From a checkpoint of a small image classifier: 7.23M parameters, trained on capsule endoscopy frames (Kvasir-Capsule).
Rows from block 5 of a small image classifier, named by matrix and row number. Rows with one number belong to one channel. Each number is 500 + 25 x the weight over its row's rms, rounded and kept within 0 to 999. All counts start at 0. Numbers have three digits each.
Before each channel's rows are labels from the 100 images, of 14976, where the channel reaches its highest value: "patch colour" is the nearest of a few named colours to the mean colour under the peak. Only what is clearly more common there than usual is listed. The data: capsule endoscopy frames (Kvasir-Capsule). In brackets: how many of the 100.
# convs0: first 3x3 conv (model.blocks.5.convs.0.weight, 128x128x3x3, each kernel summed), inputs 0-127
# convs1: second 3x3 conv (model.blocks.5.convs.1.weight, 128x128x3x3, transposed, each kernel summed), outputs 0-127

patch colour: orange (33)
convs0.23:466462448496442496499548513535509510509481492488482460519513522488525483508476538517489473485480487504535484443484485488471464542485515500534478510501502475503483471496516495490527479513447478494524484561496531517512462486480569527496520504559483501497479445534542514489504509515484514516493478537492479507500542488522488498495457512503504498498491480532510525508498497519467546479542
convs1.23:487502474466530505484511491512537523495489486498519517455510520475478480506517455439510498479491536499481477440446474528516479466492511476532530481535518508516487483528529523544497456501513456514486479526471492514487468488521493538512482518507495459528518459490508509508496475488465521469485471501503502508545455497495504466532493486467510511528496472582503489479469498483533487458486

patch colour: pink (28)
convs0.1:485508491503522483490513509541486523488538519473561509516510518474510499480525500519501474504585499482482520518507497552509510510486489492498535528551505481513532572488508499488497519513546488529470487522474524495530534485461525504497489502555485500534517509513519510506484535521523553539528541541546503497478527497474460503512533527486529510496476504540490517512497498534503528494536
convs1.1:519473498550495465503471510463470480514503480507470500473469518474510466485485512490512498488482482493494469474460498536485490496530502517490482495454470510502492533510514486475489477488462482491486488523481544453501551494512486504506462477547488501477536482475471508470511506486460440506519454559466502458448485499531503479516545473523512498487482482458503459497496480511537480452532

patch colour: orange (40)
convs0.11:504464492540492529468465529522459468520499487509495482510520498493475479498493502512523449484489481515505478464522491460520534499494472492456516473473508497484484474494508516476486512527527506475458498538472468537487447509498464488548468536518493509476489464480520477471538482463457468443518448532484470506524482520464561490511476495513491526479509522476487470513498480475500528518477
convs1.11:498502476456501467491545531500503516557515514501484522510508467523489489553528489510499464510545486508519471476524508459487482558498479480473476474483482519520523512528511501504538524481536542519480484458489491474471504507492483507491515536488502469454473470554498479491476489514529525470456530485495480472555478531470506474474521493477474521471520492454543511498487464486483531486508

patch colour: pink (51)
convs0.112:489468501519484522511521493509528531485514519524505536482489493482505500509499494517545465469519500523425532514486533509561529476465485490506519529513450529432517494474491523435497478508494501521450533532510524502500472451499514483500536516513519507510506475547536512511471532534506495505443503544524488482520516478534515475513521518495481467497522522520480477497504524534524503511501
convs1.112:473504473515479449522474464508485509484521483480498492492505533508480488496503488516499465485502495460472500491486517481533542495476468495473514517488506458467508500481520534475487447501453470487456456501524459532492511482474500508494456513515504490519460475490500536495510498493470486498491465444455513493519471473530491492501518438433510479488470548495523524476498551473512490453526

patch colour: black (41)
convs0.22:500514507502484505537518498557462482493505524500528498523520485463503515481506482478509486543584507486493519545504527546519538485496523500472519486566526500524548502531532480502499507487496484525541485500519527484489521505502490508513523481530478495526487503494484479524521528538512547481547509480534502503532460501492489476488504468495497488473512501533491478525545448509539523535557
convs1.22:527439491522514504496480484504514484527509517523489500508519466465531520503495478496493477497498483490531478540495515525505538489512469488495500507456475518475481572499529491488502480480496477511484516489504478448488524497567486442511475514550513473471492464465470526489476533492455466525510474539530473489474461487485492530484505491494503472474467502429483486509487499528473506493546

patch colour: pink (38); grey (27)
convs0.87:488486497518497467494467526514531477467518490521504483483463513483453458497504462461416506487526491473479480440514524494507489548502459508535505504533484518507486521489521504507498520524493503519493477486460549498481532520511503517506494539557533508495502471512504482512500560505473490489488478548516513444475478502474507503479549520518512511485461457477487513473513460529521514498509
convs1.87:489502508504485479494468487506527487460473470521479470506504531485522465499473545499485486534461520477483501491485522495541502515472500499509498478482477521503521531510537547516508469515475495476472503509454483490489477471494485489498531507495448458513514484496410484475527505515485469505492491525544487453498479540526483550474511499454511476462460495538503507494533487517454472450486

patch colour: yellow (31)
convs0.91:513473490506456516453490562531472472494501479481498530514498512496546501491453508534481520526482510569466513524493501538510516516509520499504495516476490493540515510518535523491503515513519483468558488517522528523509455518531507538510466509518493515508552514494482476515478530515528549498475482481486520465513513447482519569484511515508516503478524526511506491481497463521522491495556
convs1.91:495485498495505476506504515525494495494534498512478485485537521475469477475492470498474525464494514494517485498465492538494541485507492514486507492492497471495520437526543503512526485460474462479483472528509485442437458476469488497516486493467532499522484490483510528533490476537478499479502468561511511484545443499523472539485532480487484474480480495501514471489503550448544497484540

patch colour: black (51)
convs0.103:510489502463503490521527460488470489546504498463476542494530469501530549503524500484540512461527504496522524479522485503501511469450497466500493531515475515506524505507509502525482505499476506541510517470500468462467495528516476471554504492532498523468477507514499481476500489493488490502587477479518473511489441524487477472467499480500504502488509459540552450513493460507471524462499
convs1.103:525469475535500489486532505522473497491476529542495525497488487461513480495501485488481463492510502532503493502446541520489490460538508490486461516483534499461493554526534510487479489501510506477504518493533477474470486507543511434563480482509489485516498526510478514477449521460494516507526486542531502530483493501469505513481499510476471514464471456439526497512481529503534531475461

patch colour: grey (28)
convs0.48:482467477528485493473478559504492498520467478492478512519502472498459499484461510524498480490499470515586561500503486519491505479477460512514501473457473485491481452498471475489469491492488495461468500511499481528509490492487478554500514499481490487504460479508497479487492564496514489511489501549467529469507521518518482518472478491460539482509447498506481496507515490526432494469469
convs1.48:484501546476507516458506519475472489570497513530457504497493489482512529463482461493498490486501553481501506517511487503477515459444525494520477497466483515518523507524516459494460528475478516489457518503491481535498485490480533543510510515467497464509493484486475491480520491517515513464465494525563533490518487501574494531494465539472504487519475525515484459473518474471468474496506

patch colour: black (30)
convs0.95:508494510454497506532501468486474504521547506501520523504512443486496520483472506481547528517544531483504477535513517498498510504519495534493513512552484514546499543531513483506454488495479490500523497518509507492515498530493456484491518517535482498518517503548520534500491523553473516521563501514537493541500475494510484506470502485506506487495497483568474562522482511529563488539529
convs1.95:499465475504517487453488469480514504523489494499534493463475515500537493492517509473459460462448490484482469501499509527490531476499490507476490520486518550461481532478483474448483512489521480488503501473490489460467501497543514470508495475540535483512523447489490502527480503468490493501527469545551457486433479474505514484508516498501460485554477517493487477494492487543461478517527

patch colour: grey (29)
convs0.59:521489510522475463480496526482474457491519458499511484509521495498451527455482485494510532475501531471525483485513440432505493495497465496518512462499519533529516516492501538473548518510546523525507480482503499550494501511492422514504474500503483509494481484503497515486473563488521513516513480534485494475498460479497443520514501504513495525534456542493518513520506469544506488484484
convs1.59:487514488509461482473535510492482481475487474469470482490504519518476523498449511500478484497526495476477475497542473448501518498427470521551503510516524509478458483494462508499489487511497477469506496509476477487484521490488480468480479488457490472506515491504466529512465481483585507496479478534491484477463436504551467526488503528460449502504497494475481484511495494491460488526514

patch colour: pink (31)
convs0.115:491518509537514515519486547513474497522440486491484548517509549506466564513490485524523488483553464504528503524526488472514557500538473496513536500518506486490513498481512473502468503489486511491524514544518503523494506480513464486551527506543476514524508510522552451497530514519505479468517541481484519525488486468517549548474525494503503481507524485518446508509504495541523507499513
convs1.115:499523481514511500508478485518435481461473507514510486551492499497493534457533476494498448489486464446473497519491500477500527498540505460485474505495468485513494564540487493467508484467485462498469470484476511452497500538494529476529515482487481499474496477482498546498475518514463459538491487524515483496502488484494547483515473503503455534516447507491502515493477497489501463506567

patch colour: pink (58)
convs0.109:504494459496496473507485495497467539449524483525484439501473501493512478508491511524493474515476498501500531482523490513507532488503516496482503503449449499490489482504470492487506484496511495484488503485495514467470535494499454470466478512477507508475500405510518478469499513476425441515442483527481510472482501539534493459462519502480534500459495515482496454502501542514486499496505
convs1.109:476514508515485506511500472444488492485470523465473539465472545493509477542498492488481432518483476497486476538510513479486466470468495487490498530485466506554518499493501543498553525483527497494487504537507491501492459497509513488476527539496509518478481457544465487499510501523520469480478496490481523463539521524505535493477530511509496523463463469481465567490499465536489481481496

patch colour: grey (26)
convs0.9:490544532525484488482520495497485534526546488521538511512509481475492506466510492475476507525539500503512524492499550477498503501491486561456522517514488497506482535539490428510515447519497503457511514491466477483501522479502474529537511500525508494515501512468466511508478517526529514472545538508557485468508563508470517510491543484537525510483513534486500492501461534505530470524523
convs1.9:528469482516536452480506500504470485548487484489507496487496434473473470493504480507458535496496482507537536487490498500490506532480425546479530514466464516489500497491495472493480505508464473484492426479486527479516501464505482487521513495507462517497527495466499524530494512473467493500494501552530482485450476486462497507450521506491473473473505537484498497507563496478517503505522