config.toml
train_examples = 42238
crop_scale_min = 0.7
horizontal_flip = true
num_classes = 11
kernel_size = 3
momentum = 0.95
Rows from block 8 of a small image classifier, named by matrix and row number. Rows with one number belong to one channel. Each number is 128 + 24 x the weight over its row's rms, rounded and kept within 0 to 255. All counts start at 0. Numbers have three digits each.
After each channel's rows are labels from the 100 images, of 14976, where the channel reaches its highest value: "colour at peak" is the nearest of a few named colours to the mean colour under the peak. Only what is clearly more common there than usual is listed. The data: capsule endoscopy frames (Kvasir-Capsule).
# convs0: first 3x3 conv (model.blocks.8.convs.0.weight, 256x256x3x3, each kernel summed), inputs 172-255
# convs1: second 3x3 conv (model.blocks.8.convs.1.weight, 256x256x3x3, transposed, each kernel summed), outputs 172-255

convs0.10:119112127132142133124106161135119132139118143083153148128123107133122149123077126110070127125076117134131160127123141078140147145105123183128119144114111055151162134120119137129092105129136109096133129115123117150153113129080116129134102127076105124116
convs1.10:111131115117104183122109088138057109155146090089091090159120117114130147105114120101135138164128110101105105108112120043115104161126106111137181119125128112120089143100147098154132114118114127085144106169138107112113147153138127096121092148109121113122
colour at peak: black

convs0.224:097129158123135109139106123114142129099131160083097116127138131135085099143114125139140127116099092100094112105109145104102102096125124135128133106127111129126109158082103100084122136128123147120063120127133087102153137148103106114093122135101120110152
convs1.224:136111169148085108152141138150140145111156152117104095142150155082159146118132124158090148082126136119175113134132097115130195129088117104116115106130159153149174129190128105102096149131139106146136112114106135124122149096139134138098116151145093076099
colour at peak: orange

convs0.12:176135121183144095129104167125127120118148145142133094142128124169172135091100111127107082122125144141157151109112146122159138152139140136103151145107189159104142191176112096136128130154106114141116187130144124115138087132135172118141189124131114118114
convs1.12:130156151086149096055121137114111101153126157093125092120167088111139110143135120091106155075120091136114118110135127074086096111130146127077141100085154106093102143086133157128100167144132121155166092133107084114169137110109132108137110138119091096127
colour at peak: black

convs0.49:115109121145096178130106136129077132153140136155112138098111135141157165083113164133120155106103097124176107149126112136143118121113106100100119110121126148117093143071158091139160126134153140139128138092122118097142155132133154141122143093114117111096
convs1.49:149134068128141132131126147113159138101128140138123105132140126101144108114140145120084135111118121104105166158093121085131120102146104102145071096156128115096091119181126140173137106103136130128135119134166151138168098097123120116105123128076105199110
colour at peak: grey

convs0.110:108124168150132094105126167117095127119133170137110127132131151143122190147120139143124147157138129110125143101154147159120137128112120131133167112153136109107143119122097107151139097134109103140153034112193126146117100096099142140158097131126153160154
convs1.110:137095119109158057108107131103150120149117148100128110141147117187120131111193150141109120200146135118107184114106147110089119132154132133114118101107135142111121149106147099118132101120126113134149099163153110135140124125122122081121115079091134126121
colour at peak: orange

convs0.237:131168041131175121153155132180129102153148118137134089079133090162109101144182107167124099121158073121139100154086164104133097117116113131140082149119157092164168129117142132120106108112147036137149119151132153190106131109120121106140129105147119114110
convs1.237:127148150149121143161184124108136132074135104087133134099112155106124150162109153106135132129107085103125114082155122090136082137098098150157146131106125108121139137160125118111118130131172099104135092122077114087105131148152081135158123102102112138122
colour at peak: pink

convs0.99:100105102144139115161128131127092108141113129078084121133102111121153100125116078128085118098103068103112149120168137106121145153080126143139115085146127091147124128135117114105152103161148112153129089150127126135113123055080136160108101104124159102125
convs1.99:120144124130129125087092148071127080123129127116187131121128093166125132095115126126058126158124117077171147135171115141133136146097091156140116104115119099152090136086134081122134106133134116144131109142168132085140109105121097117108120160132126116142
colour at peak: orange

convs0.24:129112130135135138140115105144149073119121110115126111127126157122106102127170140155124147123126152111120128123177121115117138124094130127111141110126107142132128117129173135156143147130089132167154111132190128125072125107107120134155123112117122112158
convs1.24:111164131131112101139104152105148208146107141144158113115118139124156137131125131109066116149099138121115142108107105147140122095129106096083129108105109095116123124156117141102131126115091142106134128137084118140120129165126087110140191121137070177092
colour at peak: orange

convs0.168:110101146125134144114127110134128115137069114146144106143142092091128144108140148084126121147151148087120125118135128140113134159131130165136103127116102153099113095167111130157127105138125174122190113130133150121132097104119098117088109112118164141106
convs1.168:151097115139098141113173127137129141146117140129111099131107167135097125100152126128094109136144173150100117090134132129166092141139137189133100098142093125142140151140102154135114117125117156145161091141169125152115108167125145127152051084154115129132
colour at peak: orange

convs0.89:100114075070148165101124159105138126118123178095093108156108132175121123129104126101167141097095096076115130122149123056118101145126127122157085112081112114147151146085110170127095116146134119113102086124175143176156154114127148115120160137146140134094
convs1.89:117153132112126104128083141170135142098125098143120119136112163161119127128100133089176115153125152087155105110142125092127123154103115130166129136092088138082102128135128092144158136131127110106141120101141110107147116120114087127134206113110127183139
colour at peak: orange

convs0.120:102100150117129100139148128137106136111140102085114086067128103105144099073152150103113103098089162092076103144150132120157129122137079123101160096106076150119066147111132110110102138099153108140139179149171129178092078096105136122104111101141116122117
convs1.120:110139144122117145103126136116148131148112094106100105112119129108114105126136124113118146094094119136125136070108106135142102080122100111094108122145152122137114093107096129114127119112121126091092116157176084121145116079174132119122142087126116093107
colour at peak: orange

convs0.178:100129133168139136127100119133130133175137137119149092157135140144140119136067109103161135120125141131123072150134114138101206134147098134134115086162151143150144118119116126098141126191145102091145109097150102086129110102124150137108114104164185143144
convs1.178:144126141140113180095108089100131124156115149143144111123126120085144092130090113096128121137127130130119151125139092103149088139121111139114164123096081134131150092108152102100115129134116084140106109148171093177103126137113104118125093144101115139148
colour at peak: black

convs0.55:122109160189133148150130134143094094106148133147143083126138131127132102118076134124132094162164126118164136129123107119131089141120132128079118138160201140163177145083042130150109143101127108116138143149130132152163087103142148120145051119135090141142
convs1.55:104163158107104165101139116113132136124165163110104133117128087161118104154128142119133142124116072126111122105132121103089103111079131109129144146109139120091154163164142140086162126086101122148104115152158082098116122144117141157126067098098115144132
colour at peak: black

convs0.65:131115136067132159139142125143108114137154176110077148162107116104132118128153123097116122125082120101139140152126142148090072141107116111123135124099148087139127117120167126145100131129104130135144162143170131118111127113113126145143129131112130089155
convs1.65:109151091135152123087133129108155134127131113119155171160144142109122093120188165135027109130153115131133143185142123131153112117087109098099108152138118090152107126140115091126138126114160108110141101135138115140145107135163092095144133155151109129129
colour at peak: orange

convs0.212:107107127115184109120130152133174082156153119135098099140113122100113142195098135123138132102104133119094126127102117132132171155135109151155074144095113144133141168163165100118065134145114144100105108159107139106124146097152142126144122170115141137141
convs1.212:127110154145152144101133107152107101165112123092121129156157126086110124137148118147149131137135150122132116123085102119104163117121068102109170129143141146142122133116070120083109138138125142134087116083098124121117143074127128103156124167113152122100
colour at peak: black

convs0.235:117102155138158110177130125116142146132122146104188139112122141148114090130169134129146156119139106174133154129114156068179114103130101096158127149113094137132100100140102128131156083118157137150132135147084108135078111114129120131128105138124185127122
convs1.235:118119111165101121125160112138151087139131111174147148129137121135127115133118150159121147156131117167151127125095101075107133080126114114138112116143129147137152143162096141106170122111131173098088138153119123120129147122155057118137094112117085105119
colour at peak: grey

convs0.125:133158082127118135112134176108124109142135112126177115160132141120124156092137121137113184114145135156126139139154128170116206123101130111150074099115157109147131125118154131100147111101137117151174104108175094136151124197114118114114151139116120146130
convs1.125:144114144129112136144109141105118114183131152104109139125107138120156142164096129098134134117108157121133134102090152119121107136069091142069121136101112124103136107117177133098164150108096111137127098156113100115105120124114086107123175151085119133151
colour at peak: black

convs0.171:174092096157098120115095147124106113136142136085099115156115111099170134111131161141101121142098125136139117125121133120126153131144104097121111071092119067129081118123128114157144141137081111117095129082135104089117174166089129122149145086114140117161
convs1.171:102145159137146086118126124116163106162143153127112127150167099162120101135144110138077168101128130107197136129107092123133122162143121091162149134148127118112107129135079101153117175147131138114142132174141142124136133113126070136092113155103095140147
colour at peak: grey

convs0.221:131165108115115111136127072074118122126112096112110111116094115129112155114118134127120084138142121096116164142119135124141121121156087098146071173116136135123098090094109131151122147096099130117105086122122124099154138110116138120110126172132131151130
convs1.221:129108102123112118116121111105152112159155150075100111133132104106153159156136112158142118124155153082139121123133100155118112174182143149137127145095139141147122110137139123109109144129142149127130110121106151105098135112123106119124162194117162160123
colour at peak: orange

convs0.104:096129065112126123141140132093160126139123155108183094132131145135125107183097106169167123117131113128119115118134094105110136147134115121130150133178139129151122108102159190129087153112116097095092143130143095073103065118120130143144122139175103102121
convs1.104:151113078127102171149174089180117073109136130105113121136114141101149121146083115140104138130165143092153135143129127082125124132151129104131133096147132125115131119104111121106163125085125111145109113123148060109114124144136087128109119147139055127112
colour at peak: orange

convs0.2:144102124083134154156138173123125079124137107159157133151125111144115111129150097093119115134152189119131088111140150144086127109167108104119156145109152144124082116114143136150175140148086155158132082126084106123115122137086149109131156099107093140134
convs1.2:085140133123127174117114113105123159143113095142102150124131143147108182139157120099109134105099160183122142094104106081142075148121156148116139122113149140129121107137131152104136108087116125111131159142104127128124128139138132089117129137132103121137
colour at peak: black

convs0.3:124158087141107140141124123125132084123141183088139110096087125115167101126125114139112125113124146135119087120101144089143150146167107115117147121133098168132129127099154113122108146135168123167152136111119067133129110129128109122113119136115125165114
convs1.3:132158146114146159107129085102135131113113114119143107132111110129088104109119097111183137116156101155168138103118096098177127155164078135120140134122143104129130132162174117116148125176118151145158085139103158133128124126118093145120119130144133144118
colour at peak: black

convs0.64:106128098134139104126138170134126088135154106164086124143167093111137118140099094124119100108143118086093113129165108168161129143110109132144176101130126128103104148118138130097108093120127125089150158160135134093136077123107148135106073127094129120113
convs1.64:132134117121140106085146152108146086186114138142124116113152106148105121067173131122107100153146132109142103110126164140102099160143128136139099114121154129098135117118136129212169146100098150143151111117129125104148112133102130129124155098117110107181
colour at peak: orange

convs0.149:127137161114142135126120148165128165127129138153102115115118106115111122161124138142160156132096148130146142164170120098119139081153157114139110122076115100084100120121088110121159154146101150125124128169136201152151090155149119130086135097130130125111
convs1.149:147105121114178104121091144097078109094145114127107096100121170182124106137140138139140159131103120099163156114144123153123135128150181142165134113147103159117139119150110144116152105124123122189144146112148153125100153150163156145150082093129126151138
colour at peak: orange

convs0.136:112192116189140152089133143143161119105116124163125118127129107133114102181099168118105190108143095146121129095128143151142127124117142140122112116143159168122155115107103147108128142122154087090126128139121096136156115160131130100148135117142094128124
convs1.136:116139080113117162125106095161111126181117148125159153128115167167158129121142129106143136150165072149136064112115174087152137127119130123128121132138133129122099149145079133093103129136116122140143112094138156114100114148113123117123122141082118080121
colour at peak: orange

convs0.174:143144150129113119113103138133083207135183127102130122119129118134145143101101126106144144114161129093114115102153093098157139130128096144114162118170158103133111139119148114073152105139099116093153117127143136134125122098100132140106108113122090143150
convs1.174:128101106143125146144148124101135119129156130130087112128130152150124118127137113119149107146143139150088159102128130118156100121140080170095126152091141140162104119127139142132089156128158122062087140097129133119143107122103121120125108099176180076125
colour at peak: orange

convs0.214:173094098100153154123080136107139135151152152122161137128141085109101163151123111099085179100135115125101097095137127145155126128144117153138108095140140079171122087131119127113160144118096197095168125127114112146156087115120106112113118097103132180126
convs1.214:117142135142136158131124085092128133150114123141089109086081128125097139112104110139130133155123163135087117151095118186142129175145097159116150113108142172117138105129097118134166123155135121089071115086143128136116125118112108116141129157107155144114
colour at peak: orange

convs0.249:113112061109159118124110130104120149128146174130094143109133188102087117169162107139142125149105127117145161122119080137143132127130106107110147152139129145139147100125128145109189112146066179133157103102111142156091132119125100135133135134124161101116
convs1.249:141147118108107122120136111157110139100163120158126133145134150167148132082146125126196118163111136120106123124143137146130095124165146163127092152151098090139124086193122130136090152116177160094164170155111162150128119098151116167126149120097135101125
colour at peak: grey

convs0.245:105113123146141097135145109102122108135155096122101124128117155127100117122097100094105099088143100134097177147134122109124122070149151132093142127155115114162139128126092132122080120101102080098179111106087086111145120119120103112104082129128117143097
convs1.245:161110129101135089115163092106107156147176140093107129129134147127134132139141127126111147090175137118137142155140106069145127108104136120135182135125110123137085143166145117107106138139126175106105127108096116117133122122132112112130110099130127103159
colour at peak: orange